Weights of a small image VQ-VAE: encoder norm batchnorm, decoder widths [32, 64, 64, 64].
Rows from block 6 of the encoder, named by matrix and row number. Rows with one number belong to one channel. Each number is 500 + 50 x the weight over its row's rms, rounded and kept within 0 to 999. All counts start at 0. Numbers have three digits each. After the name is the row's rms in percent of the matrix's.
# convs0: first 3x3 conv, stride 2 (encoder.blocks.6.convs.0.weight, 384x192x3x3), inputs 143-153, a 3x3 kernel for each
# convs1: second 3x3 conv (encoder.blocks.6.convs.1.weight, 384x384x3x3, transposed), outputs 143-153, a 3x3 kernel for each
convs0.2 100:466504470518550604463519515484516508488491481494459505503500502500497502502500507468509506447476445514497487546517562522525579500503501491492491491500496494500493541549489467496508289493495512588566496495487511519453503443511497557617381454474556513632541641572483436517523545531449433481489464483
convs0.3 112:495526491499569505449507414493499473498496516542473504530532522504464495498464488523482528571341513548421514475489577528549474486516482477497505496493499479477500569490462491637599508496530500481420526525497470447495539439648503555501535546516491496503336384534522609559575509471512357686317414518
convs0.4 099:469556612436472440485521583532510498498223342495493524501532499519523534506563558467475444487412390479468506513481597491507580480503496488499499478465442448387424554493527462443482527520532576499526466491522564501506467431496509508471510433511499477393601501493511490559543596589502500552526541550
convs0.5 110:505508587494483571496429402499498495472477426478479424519542510543559547550581591510527488366527365399503470507557508526578514505529555526495496497496504509488502464503539519380419520509311491465612503533479577498506488501513489547470497518482493504475576585507573501614621496522524459441529544628
convs0.6 081:505499569467466501501516492514503483560501526507660600501661733501498544455457489501484533494478604494434497504501493421472497482487486502494431507501453515506504510499499510412423495399485493499515500492361498529498502540536489457506488410459484516509488443489478483486519510505512503502560511539
convs0.7 091:514427398509507518499541589515547510506567546500550571507501540503501516505499521477477537494472507520500441499507504500502495498503490499500499501502501503500498497463433500572466448478464498490505503501397517557508512498517480507510476496486476486511441451535425356421517500500483482500496422510
convs0.8 100:484466501470540529473542520500503497581523558553587523578555575499494501495336379519500502496499467517524514522500549487486565477504598520512514526503508514503506491492515500489547500480487497500550480498570498508517479479496560543612492404497470476448434491493409386450516540576573522512552508516
convs0.9 107:528421549553495605592528573522458480523495494552511500506502504501499500511499500482541563457495527494563549677676538610595565624700594507506507515503506503501500533542521548526533625502556502453562498572537452495511502533500624535484469551483497421472479492493492552371500559546508416514494485533
convs0.10 098:571508563497523573454440502547555522516524492471402501497495498499503498530600558504501483621486496580497491478497523467491547450505502521511498502499484501492462498525571501494540491496529567498497354491528424415586491531510547494453503463473475523502446378424429398482593592598540448495482461444
convs0.11 107:506476508501507497476449502519506498449499504481509535444497504497493512579516500500311484319420481300505494561567521507622592393565558508509507496488501478497513476579491512608577501512514601506485484494514594699513506611508564513483461379488493520513565582508554499469473428288499593524363340378
convs0.12 093:497510578509504478525526493495501495470501447452346425497506565508500534594647514474472504512462500504561590541609500493556498476529553500493505495499499489498497482459452428465518512436491510638426515457530525331494501442462515507459446401465384394511462514479442426492529501703500413533621617505
convs0.13 087:461543483481536531490489579504488467492465470495477515499500502511502510528503518449495519424504506435505517494507553442566503418519486519511516507345498520396497508533560453672509467493515555496501464347694497494516507505516503567488468443411494513490561510463491539709489390506419500591463712566
convs0.14 088:514493526547499545566503474510507499585536500584578502506506506564482401540445424503507332520519342502524342552516478530635513535550530490506512422498551452506540462460303487503504560501500424414468520516446514481494502384448504459487498549505505418500492522491479502484482569500519515365498513445
convs0.15 099:562537545585567611517542502372504502489542495478499498504564501589561514499496492508510508508538554503503561485605504429584515348552498494494499503497544515519584489509518474532511499491527501509514485485496495503537479551498332470560422429528501579477476495491441500422470496490507502494503570571
convs0.16 101:508528508496511491350496494490501502460500521412455508516511507510510512516500505545468509495489559569688553466502497502463448488463530540500510516495500500500482526483342366544516495433560508548464499455387498458547491435498508419606518454409502472551415506512495418433658570660498538595536470310
convs0.17 107:554498506491449466498516591497484463499523497496506548488483471499510499494503497497504487471501461514519416526594495521544396482541361474483498468493509495516549505500484495479493537512507592534552581407552486649590496465390495485594456493384400374488477505520355457476490298423502499500500492496
convs0.18 104:503645578453490373507502585501529480494497498499522504489539508522514501509505421495470528390461715489535481502502510425494534491400504506494495505498503500503562474464501430498543487475499497489535468470489539485493484441481512464479575405474454480586509486455543518506420380462442508584519576371
convs0.19 109:524534591537581530452497434461502484501526476506457478510566515492497496438455454499526503449487470372407354494503532509514566535511575509499504500501501546513510567496494582307498513424539651529561507508489422445405527485535505508540655658726621596513492532525728744660514483456492486490468545507
convs0.20 067:502504510515507509493522497497502495501539373481330319493484475415377369427355382497504543586502494543495504505486490501502494521539496498499499498498499498498513495492486497504537526472517523516454532531499516501497491433484489499496495529506501498557485504425492396380497577543514500497501500497
convs0.21 112:548517517508453549494480494471464466493468520500484541506487502549490482515455412462521512511511478554521363531414491532512498499493514508503503518516506508520510558527403488520562518453718514530503504431386487488565484470491511489484497516496510422505492400575562489481494499537503519646512434482
convs0.22 110:496406534549457480501411462432497526425510473475508513538510450526519434506500498530510499497606504479552512522479556505440578487415489481493456483483493500502498534474655510553469510562499492475711512455484532438510565621484507566541504519491494515454551594498521422538486420532492530435507471512
convs0.23 109:410390512416439600442385502496518453389539509485508500527534500506540509496600550482527470413499475449524515563429488573383516560427594486497499505512510509499505446446408502439417412515492551469477409501506384505467484724583495453452510499469480505529495504512500412506522538514448530512499488383
convs0.24 108:521501532500491479520488430457511521488499515493523529504541516556496484580497506417511547296498500359528482508509497497563448494447513512511508498507518501504547428426464503530450557491544410516569486505497511520499460544423456503551454576482515513465527697480513500506479437418443491425510502430
convs0.25 106:503517499489493397517514490501507493539492540501408630494500500523508505508433512519438477602508550596391503415498518363560514491698484492508511500509510472501503511473457508503421423545515505532432374473441464519459384429478486343515486304492420493505464485508482327524504519526515505570353476533
convs0.26 116:521504415461520548501368447526532522515484604513507466504488500510497500537498469568510499611395476478494420508552480516586299502537465471500499493500505491464499488502334473550541513494505397511524520526502478289503505448651570548469503628501499499643508484555560552491541609505510489553499545485
convs0.27 100:483615512517530490489490599496543502504508486523544494501498503486468505535520519464434519411431561388500507525507540539569498526586581530567559500501524497492528468312460467545550506557513578509487487472498574521497469396534458463476539360436458434480503548459506484514578496583401490543533724499
convs0.28 092:492494484480499494468502503510500501511502492500497494459496477498476504538674601497419500490511460482499527478577531478507525486485518511544535499504504501488501494514498555451547496500504537577557484501498496525416485528516507507506512504510500506514622506515507512550508489466485381472496497499
convs0.29 080:496509513516517511497497468458438479466395256509538543353398308304452367370331348489520586506503505439513478507481479515510462517476491517499499501497497525500494493506482558435511532540526500371396470564427486494490495497500485496466488493530493490428462338403520557519500499533528494505505470501
convs0.30 086:501492492494513502490503490496500499498638458525555491501500502493130326458237326516503478533497300497485385500483467579542487560501483496489498499496502500508500454508461481494513533530499494523504636580491514493477503515500536569506507523499522509507489496441495532437493541513494441372494492454
convs0.31 112:596497508578470514499495452488507494502505537467502495525541537548547500544572544413444514457476502501491518466602326452495514402496506506499497500502495508501496376505503534620491501460556509550516465426497447435487487510464462566380494422488555545524500558492557601517460499537487489495503500522
convs0.32 100:528505573504482493553555513506577587540543512492512499526499496587494471598499495469570490508713376549661404502500533458497545483465542502498502500499509501501503508534483365467621476449494482462418501338494479495498515491502552511504556503505471440500510456324511475542470526505496476397584509437
convs0.33 103:496524400506490494497502385456491449490492559490516522502503475505498497493512525507521491488485505498474517469525487483536506491491511548500503525499496541506504456489490493376478431503481484499546485448373505475498496562494492494245538349503488504478502524516522502387459557503506491496561401514
convs0.34 091:492533504525500491522514486500481479514491494482492531501499496516496486510474444472452446537485444530464487394452419378604403482534283503501503502502573512592651496502497464435578540502552458544464533543248555637475481511474437570525461550486579526502555507436512502504536472488506430444453494527
convs0.35 100:500582584629578542474480450498506500487515484521561496532517500510485530396330500493528557461513528465451498455488544439521504489465499476495496481483492482464443640598515489529588502530552499537529579447505470473476537497533474516510520356501500509470520510562556518677513496513424361502552496523
convs0.36 091:456377462490500483551490442524488522512508497568665541502499431535357372623509501588553426560510252522606332506487513526563579495470517509511520500496530502500530448486469521494550529506457489480505529559431568483468563498496511542513535581501497444490501495485496479468503544536582540526607504399
convs0.37 078:503520502499491469508499507508523525555505493502495456500500498499496536542667659496490495504499513501497498495551517500552508503509500502497486460380376464349369556525559503405506508501500501515539466523497541509463501504499495468486507498500538501474555483494501493499564520524508498506507515538
convs0.38 090:511503487486469432538626558544530559492571609478502525502499501510338428503388373505497497533536337580540421521470445500512434540546438500500495486498502507542602503500525507491513495526486501511507630549465501540499496545492441587552558486496509571559494525500438500504508495501498550501499499496
convs0.39 102:479485600502571757441446644546510418490502480443511517479506509518529537500541508463504504493497379475543481512484600559494495501504535512504506602497491515492487475477481518472502516500419490434492516466495620426480481513558540529522508503530554541514507513689636472499486525531578504433512500497
convs0.40 089:514540510481503507508472508440495487504494553512505529557568470549501386553500320383499491232507530393621499493500502481485552491509501501498505508483531487478526422504509504523535514539537513506499353431500489523442492489491527479495496495462519509604566627480553585574487506440477495482508528468
convs0.41 086:464481495512490508512457500508506513537620533499498521499495496493502493500503495551507515575500506624528537461488488462502492489557493489493499499521593501593635446497462494448534507429516495528405544535512501506477480493518517486502504475500482486560478410492336344350517495498492478468515507510
convs0.42 112:463514429490497520480568485505485552506428685571516520514511538552497509549491502553521476572479445568502488522586540499569527414486523481493480490499498498506507507503449450488474576487495428510516452315453563566521489424499498538447326508499486364558481511536475575428570515498629391534509436461
convs0.43 103:501519367498522469498587452490503488535507505498507506490442500471500504441493496549520504536524502493512519522517525512512515505527505524530545513510519537511514450499502519421495397513454497499549470491456488482426508527541514555503518402517496549495459612501399483377466473505426488520498479538
convs0.44 094:485456425411473427414484496562524514519495559505475500500470402499472276515502446514494490584495508639524498500515513508471521491493499484493495493491472432352328502499491413491427493491497524511541502501503505558508565498492510509529528482505503499484497501497485440467481493474484444502399315498
convs0.45 102:530506496507557495562610552466470518441498502532497519503496488517517612505572647504506538547492491508491522433564492462576461445675409496498503499500504551556531464499448441503487476458476563525507514564526508532505459464513398503511502461517496439495491500505511502520490494517496467663501642708
convs0.46 098:568531432477520401547493500574485541516472594532471563488460553444444602503502517563419599635228516562390509498499457492514313507521493504512479522508444525510508491544549381533498504512501438588525439510510490505502513369507501594510517449501505494609429476599534497544507523507507524630489547513
convs0.47 101:481526448494479452438498481510554525505592482503404437501540561556588545503518498509500501750611496668501530514486524500518574505563543499506503498499533487503500410513368433498537498490500537553506509503524499546492502515505505495489520543525467500510401547430511549463436619501501435424448465369
convs0.48 125:491464525549549582475564490502476499547535516495497514497492489497496489511502495471501514502493554486475476529529451504551525486486460510521538495502503500488507503539488539520553498472523424518444502506544502497479477563477482521492497542503528510498501478492477513519427507495496514489400466440
convs0.49 086:430474440462497500491506498567659551607609617525568486503501502500467471500491494597513498665559427566499242607516503563496510511534514507497446456418325394270239590480485520471511498504515472515425455498505484501505627491492633517415528495442556543499496496494499458409510535491506493489500505436
convs0.50 089:516497534550531536491516520500504483500473436497546517503504557506496669487496532501455499403490545471493477500483534413535551489467537571506502555467440557508496525574499487506518494431497516544539498483536502562555503550511496537512434379415539511554590513496502609655483286471473468576458511494
convs0.51 086:480556564508495533496519513502516491477425473484484492505505513535542559528527512375423499308488504389503508503497534465529528476506548541518523511374497520378462497497527496546496502502545553529494449320639508527519497513548511516481472442395486495428628507486527565676507487522432596551485662504
convs0.52 100:500459476473474511515484406514530533498605546524507497527495464544493482501446471537563534616570505618529508542605495512657507492614552510492568368489606412501633463528467549511534500500511487467443523489492502490566541485489500538291484524457479525498475504494490521455488501511525483457507410496
convs0.53 084:521471503414449469493475501501406524420403572502386542448480518360492506365369498497442500506400380544404340456492442485444335457476409494490468526499427528501485521512489461530462548425507422507505494422521472501500433352495461515484524517504496336536500481614533584508544489498501493503598564524
convs0.54 110:539543617586506478569683574495502499493514501513607556518515545512496506502454502507448467490503460523543488499494491482515480515534561528498501512501508502506508488479465390509483514551566539563587587437436493536542532413385510504523548501534501377500570500506511487519641525547472512516525498496
convs0.55 097:473480440507620499463573507501450509512431504517515548498500490500474468496411413486505493501531493476577497504511625485496615495497594502495465496485450495454404436497500432517553462505493523554508576489520502528513513395599522500594480396472484469495531505509475448501488504560504534550543506497
convs0.56 096:488524586460510496538511499532603539471493375506502538512508508506503502541533591425539498372489489477502627499493509493478509470506489503494467516519498505501465492377479492393389499491492528478501508456622506608503506432503499476436504271497477508425575494499526503541521496483437493503598678520
convs0.57 103:504501562512591519510507399502499525446500376510492428489465428505506366552521502504564505511562480492587529505531521514500505506508511508499488505503502507502499500487537516476493525525374490510466504493490548491489479373491519492476493497496459464453496493439496500513557577497610503453667500503
convs0.58 108:492496433497528635494583433520501502497441448536464436437465479455500498487503500498504527500510347499501454523500498541524519481504581503500496520526522503497452489517423474483529509370431514502431521387512509470498389455491486498412455509500420443485388429423543542465499507539580437494618448390
convs0.59 107:468586493502567537350398311460402382503448501492443462500524528501499541509506513522490454494499373475464439505462586510521507472496553491493498497499502498501501570530510493366484491436482523503499456434536450364445468379491468564378538607601559509527540521592618511572510549475621435521583585526
convs0.60 102:494524504510466602504497688496501498468471406480536468500500491511376503480508513520488554541441500518481510501481520513556494502462518493496498501488487500486489674516417313330489529536503498507436577493508536500500518497534505570504504501506495509509511507579561533502529502463502489490530482396
convs0.61 102:588524503499520517503525526484443500513473514465392481484506527493563562493507529500426505485486584490486501536624463505499453493423501500499505501503496506522495514494418473506498425310557451582505503487502497527603385471493493470468498470437520479534496523516564510485479445503449511584495493282
convs0.62 096:430505519525501568449514478506507496515486539506507562512502487531498502596530510532523538447505401437516472499573572460476505429508606492516551504505521520519538441481499452474475543489501497470537423498489497537448485466547490360496500450497516551497499527492530666569490490423521508508533596543
convs0.63 091:395503466478509486528521521518560531515640536497526487505500501496381505503510642527581464593523468510505485500506505499536490454512498500500502501504502499500499498524439459488604499506490490508461509474470455483490506504562522600573491560481518543661499516433489486463516592491483450406499318390
convs0.64 090:507542504540505540495494573449420452470436526505446499251444495340500549432502499502452508415409520365477503479505469508488491491432519505498495500496480499485469492499508500618605516482481498452434518420493503567484452425444466511489520500491494566540485575520456510453458474495488516480543489387
convs0.65 105:521478526515501546500527428482507518503479397453400440519610582520618517537585508435517495494558392458486383455523475501447516478503599507502499510502512510498496444580455483442495479491564503470496519517569521603501459513571542521577498499627431525571426522372477579512501561514499488386501495512
convs0.66 106:445499489535504495430338514523500488482497403374511484490497501470498522510534494514493483449461496376523528468501493509535491487589531484462461500488499502491500487511546508639421502500436594521501598433544493458501424487561435488425543380535543639583459543517625720612499415462423498497502659447
convs0.67 104:507495511439490509523524530474498449341420466533503569490491516477495506594617494543437454503336363474500500498434497521475481320481489492497491494497492481499499490476512509506498563500404538536463496461575499495454450500496509506500496482507505509561553497507499503552479501495629570556602506491
convs1.2 103:491516506518502515506556481462502477455582406495405504541588508502512501506554479497456413504500435457408380389457381495401459523494470463489505428541518500493576503509526505458499511515542569518520405495464502513530496496594493515480506518600513570510549544538552526493492448498493533465503465440
convs1.3 093:477516518491492469478498500606483507395508629498484616413584456486492460407501502511596497471519515492498510544516509590573491507559508503483574519528501394502525504498449586532509520573542447605425504472461476486455510411526502524435435500500511514429460507414525472497509561498502569500544547569
convs1.4 109:497496490495501433500499492499470489490538543492485513492527516490501495498535497499522495501477498508507508419452434499474499491483421511603520482569516495492454494487506482476483484495443472527498459521511521521507511501476489503481485498497506494505516623460516516427495510489459472510455515510
convs1.5 112:504500501502520500501502502515502501503395495471492492504521518517332507502515511512502501528462489518500494459466467500471495472467460511513460503560462506471477497495498491479474335404426522562453495465496399502519540498510499498483505523506528505500553599497549552503469501480387502501436498491
convs1.6 092:494427491507498500505607501497529515520510519507512499479483478506500493496479473582563592602509618560509533575509508515584576501474488528454542515562489505554496512505468500500500494506486482512510529545481487487494509479495486489484498515497498442426501588479507505422503497497497527465509514502
convs1.7 096:498510487527426522510544508510503507435507560493512523471501498514578496510510499503499510516494526505497548489488496471464510509507485538448553500506523554495499496505500492501499495504476509507469526506509507514478557514575497582598520552544503505519463575499476530465479492502481510472492432505
convs1.8 105:506509502502456476506499494575550545522492560522536565496500469494492444481449472501492464448461439499453515581495500469507503506499503536507544503499487496517526498528481592556580491490462489454413503543494561476508548542511491549537548575527452488434367481397501395392428460529492490505492508494
convs1.9 108:485503501495506499494494512527500512499614574496500536468496515485600490466505531485504528488511543497481504581509497546587491512485422467501505473513502499564477503497452533497422515493466487471522560503469502445497421497555392487616445557580443519445495516462500427502564613485534554425521540428
convs1.10 103:513488471502502501511421512501515516563522566512570496528569444505419549506522403495497492506481498518495499387366500473421509593510557495510538469503487506459530482504501489502501483510462431501495446515485515492580498527511530584671538471511500596456466539394454500390494502519460533466418498514
convs1.11 103:499447500491570458505454504474508503418499615504519498496492520574355405519458485523510448490494518507495509556467484500484494417486447500496534570478494492501379467498500514526534571505527528467466536510578496489380478506498554501455500519483503468487503523501578465495513486500515566416475501455
convs1.12 094:503438496456567495513418492434509503450526519500504502500397482473481417446486560504509474474417490501474488492514477481519504465525478470537483512452496463531521511504493498501483435437444512560524522452465438579608438486502465559553490489499499447426459493374441511466505521448547360504543525488
convs1.13 118:486401501390633417476416506505476504506492487499489501524505496504470503483535516501503494522490512552525527500468485515513489479486468486506488523502468526451440492500482503499505456493450501481501483506507518502520511471499507518433509498495459469502478531500495497463501493503479472514508513521
convs1.14 100:499503500505183568501514500507491507503481587474530504501535542503504465491474494499503496491510461495512500496495532498471473530497526474428435408287513488500499494502468491477423461467502493540508477535507500496535464519500477515657511517503511501491519452544513376517496498541492450558500417519
convs1.15 090:500479505500502570501511560539520507554652526647532402507500471574508559547493544491540500474498500493500504497490528458490477482453525494452366526453446503501463529515498531473439509456413507518487489550487558504510459500518502415574464500501495500497494501503514521496504490549564532544563528518
convs1.16 095:421451475484515450504478461574573546485470837539503584491444435480523305523417512489453498502503471517488481506487472487570473410504430485450520509504557488540515490514497511513499504422508444542492517541498529510525465476516516512540481502495525496489461491439428490504466497528502495512485487488
convs1.17 099:507505493503284560521536540538563583507473493511425510432487437465647488462548468507414511475495493505507505531646584429554577511501515462445472505241448600488499490481499497543423508354549518485538462461397599417502497429612452495468507424513501479506492556499374449456499501535436527505549440427
convs1.18 098:501357503462607510496500501484500565554500526496491549524419417516439365497502477524519525521542512526505515557563482475569461446535527465467475511492492544507483498495499491474539504492508461521579602535356504482639502470571547507486482483465500431473527499478498511509488500524482467533507526562
convs1.19 106:479523519496498501494496472563489496511496479455476449473501499491574494535487542500496500499485502496479506482493498495519508412415495541598596572499506443488445454457494502500510589566598502511447467537496454489464501596492518478449391488416451510487510528485572464502493392469497521492671689503
convs1.20 096:497497506489377502499493499496500504502481504500500504495497506494517497502500501447461497344283483499480499497502500495503501380462422528487466509316499500531504500503500501500500506504558502502498480502484503451499475503499483506500480470451491473467465464416519410511532502508517468500590505556
convs1.21 097:480514490495517500499519491532553437447497617500478331403502706429472344438551706493501519477505526492492501506491487517496456537496392453526497486506659448461355496508605481525505496489521495487496532508743502501475579488478451511717501522488481503523477417451400486590596500497500492430498491509
convs1.22 103:538398498454383529511501508540643437581495505539541479491469546514452587421507525496477520494540469477516504502498548476473471544503528585593434479506495500498511496507427526520440499501486524403516473498456500503500501687447480459478537506511545503501524515504448517474504508576487524505526493499
convs1.23 096:529496484492498516512490510506532539422509493487601537511564501566478459494369451515504502502494465501485470520431495416411511487469533560503610498480486485424428443501440504508500497441463547509488413487516471498510510520536518445501473386408517604497511490545526522504488490498495499491437490487
convs1.24 108:485460495496444525497501496465497412512519504418487486533504523560000559542509519502503519541447492502542518524494545513446516504507507516479464546671390505507442520483533505417408495433504516499505484482467421510495523517520501505581481516418535507504499519508480500494500494571447504513503534543
convs1.25 098:491507476469469500486522502502535554505601534473491502510519454443504506514530539534487525497498525497486512568472574449492488497494525455476486473497539493553517508568499510502509518546502579512530497577421624518482493508500405684511543563510493500460496548493459494442520520554577561504489384495
convs1.26 098:454566476511493503480503500601368501514585565516554579498557500432501391372532434490548495493497517497489517502500406519434479532460366509496555493533499498556487515514509477492499521509542466551485583498469516488408496387527511500539494488472416589455489497492343476506452510484588528583505636589
convs1.27 098:502474506488575501497463498414512570530471493452488548521391466469538379553530516475471350504498485503461439557517490476325446500515509493619502533497482523469485534453491482402501528494508503590473638332446473541641530504507504548470536504625501455503514496467509541500503448459527502567505493508
convs1.28 096:505495501494540499507462495499498506463515505507502505503541501494502495499538512500503525574479512516501498508493493505448546524561484537495500489478516477462448497494492507516503431500389497540486502538504500537516498456500450414493492503461528554496541742464497490429503529499410504511418533495
convs1.29 097:505511505501225510501336500482496453497491479505509523504476491504467535493499499397460498365391500291346410451500505502502500352453463498509484517520478512424476506499523501486499518500536502491501500555499491516494499488507500517469502505496504490499463371471507497498651509500531500500668498500
convs1.30 093:510528526510249571500506515505502497506472467501514488492492508505512499499500501501495501498499496499501500494504509497510505439476455500437461453048553452507490500499493499523475511437536492500505462503489505446516491522503480514472497496474501430493497485514517417524500494508497382497534489504
convs1.31 117:487465500476501514490477505407505497490557659481582445582520545527432501516501535509497501506408501502505521507465504499498502487515502474469487494569393517451468498503526512499459502528501515504503496496472499497515482554493503505701437489446544524509560502493499500497510464526583538501499538558
convs1.32 097:504511498513500604510511501509493502507490488568541478498507532518579517500502545559526541531624487501494485499490503515361481538390505503502533414514644510506529430498490499521495441476412502493504502493493517495505507516499470362564463517510534485499545496566557504521488488533410512535419482395
convs1.33 115:499503468503417554502523498365538484635605579506555565497516490487503492511513482528491506515489427522500506465453453484354503401558407493524526629610530517471332511490490512502500591441497552421534377497399466548495483537485569540556484419493558589536532502508550557533480491500436543452498611391
convs1.34 091:500531502502347578512543523512467485550510368494397430491531491508512524505532561519497541499498494497503511578510513497381452588453513426461450456315517473417468502499452501499339441364497511488498465469453528480512501507468515480455519515535506498514505508527504534553493501537502430496389454509
convs1.35 095:494487479502500493483559487537500481521541525516574548471513497453525502509507455530532524495501525497501493440499519499505523278437421509503492494531367453502497506501500571560497532599522510614462404501538558537445423499408521501500570674544496507497452572498504560462492534493478527516645517626
convs1.36 097:501552537523000622510510504490501500498447495461502500467512510526510496485499544497490465533504460499508511475447460491416406526473522474427523404395530498498504502495450495513492436479491455494490478468481522502492516570492503451500496501487512498503500488566494438516444557572497499581448491447
convs1.37 097:500499501500582499500498500507501489495525506503503503510519503495501499493501490537539540588521561534526504496494496499496497580552536511547560500746527494489494497498494498502500458500407496513492494505503513501499499498500498494499509499495502497474504540457491493420495494485470497493409495485
convs1.38 101:521499528498125542516548525527524529497505454532500509518497511495543520495498485506496528485467483510500520701534501449482482498507509497407417464000498477504445492500399499565495506369580473479499466520476498454606495489504459523496499497477486494511495576557509535554484435506497466526488486509
convs1.39 106:508497497507510427495501469498559517480566513498507501430505479569483493512486485520509507506348517526485503516460471537541586487492446516406498436492441490496464474511522493559492493466436530590514581517495372606514488487528447336564534576494500611524597518540531541521498490401438561371506476363
convs1.40 102:503422513325521514499499501498494524504412503501556535474536496511493432490491466492510499506513438509499508592488477504536501487507491462515473498500489518460440498535506575498526512539508463544522562534505505501470516496494593497495466500485510496436562525471505507499539527523504519551489586502
convs1.41 087:573535545501508540548529526496497598492488507383475507542525576501543559585567569487456474462465480428443478500498474499376426471506528488452503482348490499489457505501430501499449477402418395478550455504501548516560481464501494492513501476503504509502502521507518524509498499496512445489411464504
convs1.42 104:463504496499467497477517505602495540407489671425521494410513500533482326448498523482527515476489540496480552440506505566623539589476483456474543474498537514461395509504512515600504501500473445511501575536609471376462518465504444495536557500480480569491492537409506443514448620502442501483461569481
convs1.43 096:512521496491494500507513506491423521625480421438405535547491538373613499413499476555518574519508553557513583509558609406505516468498472522458516642489508498511517514510483505516511492486384520426466412485325425533520490518546701554474493461507584524521434502504521512489499485644503500468445501513
convs1.44 100:491491483472392520454499509509568524504525503561403516506502471432453373345449453509464492501498503515476490514518578487614612471501506530530505498344548551503537501539475517543513408479426501448479476571520529488487535487512485500518515461499507570496385527385355327419475495608485425500492373468
convs1.45 093:493511503493500497504504513493569574490585454486499429477462505435418494505505510473499488481449536502501518455415501496456436565493451491410471474522521450452422430368276379489394272251088498532495449499611516549458494508479484505456428426455497488443494509502506551521501541502529566556559493504
convs1.46 098:469512492494538289495525458581500531509524492578582544414526508477511421259503506500506508564482539500472514488489441464409395466493450446433538414497542477501524502570485500500501544530515489521502576479508526566488507508512526519457500521496427522430514529431429530388504496484527656541582649499
convs1.47 091:457503494513466526498489509536448512508512587514543501497510471416490401527446459544495509533520504519498528517510547489460439524437518512443501500312499491517597500508485503528485454462461488494475496510460510434523496504482452495667492487501500590499477483432454331499381508591392511514346450462
convs1.48 113:495499500499520502498491503541488501522411595533512511470463420397696446508505453511494499502497510501527523598571548558497555502633557508478538499371543518494435505504507505515495524500515495503498478537448488502503491498565568435604519480502521550491505624477500508472550498494577491486507493514
convs1.49 087:486535496500393514497498499508567504504490571511499488437458507406477351410428486500493502504497500499498500433462492491480503479499432522552537436431580498493539484482495491493501499507496454499491494520517560504441504514517504544631508501491499509501443446511377294482510435341495491396486498405
convs1.50 104:498397473492650397500487472495488505519455491577503501496473493494457505516492493534516501614503517586500499554497501558545511507490511472409491498524502504508444500502492500543526494510449505453503487502510487502511525493504499520495513491464496497490472627500503468428502492494495502458480510441
convs1.51 126:481400480466613477498494489488487495507526471501489498506516505509487494513529509504503499532499504530505509502500477512498499472479470501502485493500497509497495502502501500492496463487450488506502470503506522500509520477479517518461509522494489498469490602501488521477495484496501487505515513487
convs1.52 106:502458494498329491494499521543523534503504569525613496479593473499459418544484422507493483498480472529514509602630658536532561587559535541476505401333514453504444494505515500505505492500682511529491466509542520583614473522511441499786525502501491505479505486491482460524442501503462500525384504510
convs1.53 087:507505477499496247485486504581534529382512452505606498510525494469552516392519510480478498427301496503475514459493539503579527465474502503507507509504520528516538502500502488498501592493519498506506510499495408560491491496502480522425474479501459489319493491353483587489419501505505521401561540497
convs1.54 097:498405491453502501518518493466517496653510595465459505431484498487509495490505502443434480456443444533500508528481492434563532417484478511499538550550563472347486488492503497506497477493492493518484309535803518436343510470489523498565492401497497485520373429527506543570460493498311468497498482488
convs1.55 109:483503500502501486476500490550490533497485524528506563377501448489539464323464479437435385459372384469354465495489473459566507473505496503502537501510587507494528476576493555608551518555492505505459497551502557491508581505540519487506539533558438493495370513472499437498504536495478496463493514498
convs1.56 096:506493509511500481484485496574506519482435508495498488498483488482267497492535532500500499493449499486495513468417427487463507500515448501526485500440514477502485480487456479479489351475409482645499484494427505561547510530491504534491474487478506481496504457498540518475443554449450471506516505540
convs1.57 108:501542511502473521499488500487527500493381502516509500492464475516414458499458431491480476504507483493493493486495498484473503422414437525501501426516497511506501483477464493494464491415446484569503493421443513468494501552512484504523512503518484455406501495487507476500489534539433499500451499496
convs1.58 102:496532500516378515493495516487500524506476556472505498499503493508482407396347496473407501487497497497440494519590517499545507460512484508500544402515473501500487509497493530526500472499470494512486494433491470390534497493479432507496476352493407500507494529440430372498492571502432487499490554430
convs1.59 096:499503504525499504501504474508493541435516548478589589517511493487493491525338464493512495490480499499501500320471393491588538450413369498486494452502467484488504500469496506509483479491496531588449539639517513509492489479484493494440523681501517505495513515492529495501464504463484526442571530451
convs1.60 093:501504507512421517539552499517462468458552475497629494498519493500453500573471466487502485496411443493500466506496478469507562423490483498517549425660486413537468506501511545542498547506515432581443581500550509564526477508545414518521500514469533499489622476578585556479487539494513507422500512480
convs1.61 095:482469471487538399473491430498494473494413641549499472494500589392580358480463544504553627499478562511504572520504499481500494430497395479506485490513497521495481486493495508499477532502509448556521476368486525565542519479495497519514559482468507501487483507274502533435480506506520493516459573533
convs1.62 098:490477490430569501493472530477473497473502411499524463520525529534503537490558514507500500499451510505499504482497494549514466449425423441504500460500513518458339501425496500506493470520488476544486489493502457514443507484522499450496475529467439511466516574524550621507490590570477477499611579583
convs1.63 095:500594504540450552494534525469499528514500445534500519458596502500473493493466450548479554554509520497502494504448496482347489544513592577493616390369557486462618498522470471502386455454317511485505484502490520533496503496547474477434497415498496628502502498527447501448473479590436572582382509446
convs1.64 090:492454465487526356490489459488433505473486468490538496553493498484483367538528507502495496484487499506489486543587562444547604398396459498488445514487417496507438531513497502498492523494504504498530502457498466506551460506501514548465498474478488371412495495321516481466482458401569499326607574462
convs1.65 096:495498508497522513504449502489379487520504499491500500506525511502504455467438471511500499529496474491455490417498505443514509484443518544466496489509475422489501498461486517491425372398415525530485354533540502393616527501512454473638444433509547582500522545469516392500487533511512482459495547393
convs1.66 097:501448506483522408509460497477425497569496365482526488593515492547487593468492512516529448512517500497506509515362430356439492479556503491551484487469508538489534511503456498471497503495542511583487601448489442516637464499460505540479483490495582500494516481515501526266499537494466513512494563488
convs1.67 098:492489497492495506496491489464508483430413507435452525591506481532426482493473508495439401512429510527483459512513472494463458494520453498531507491535469522444375469417467487495497514477501385496486499466528524442495473505487507494512504577504482511417537509513487509513450526522488423512424512435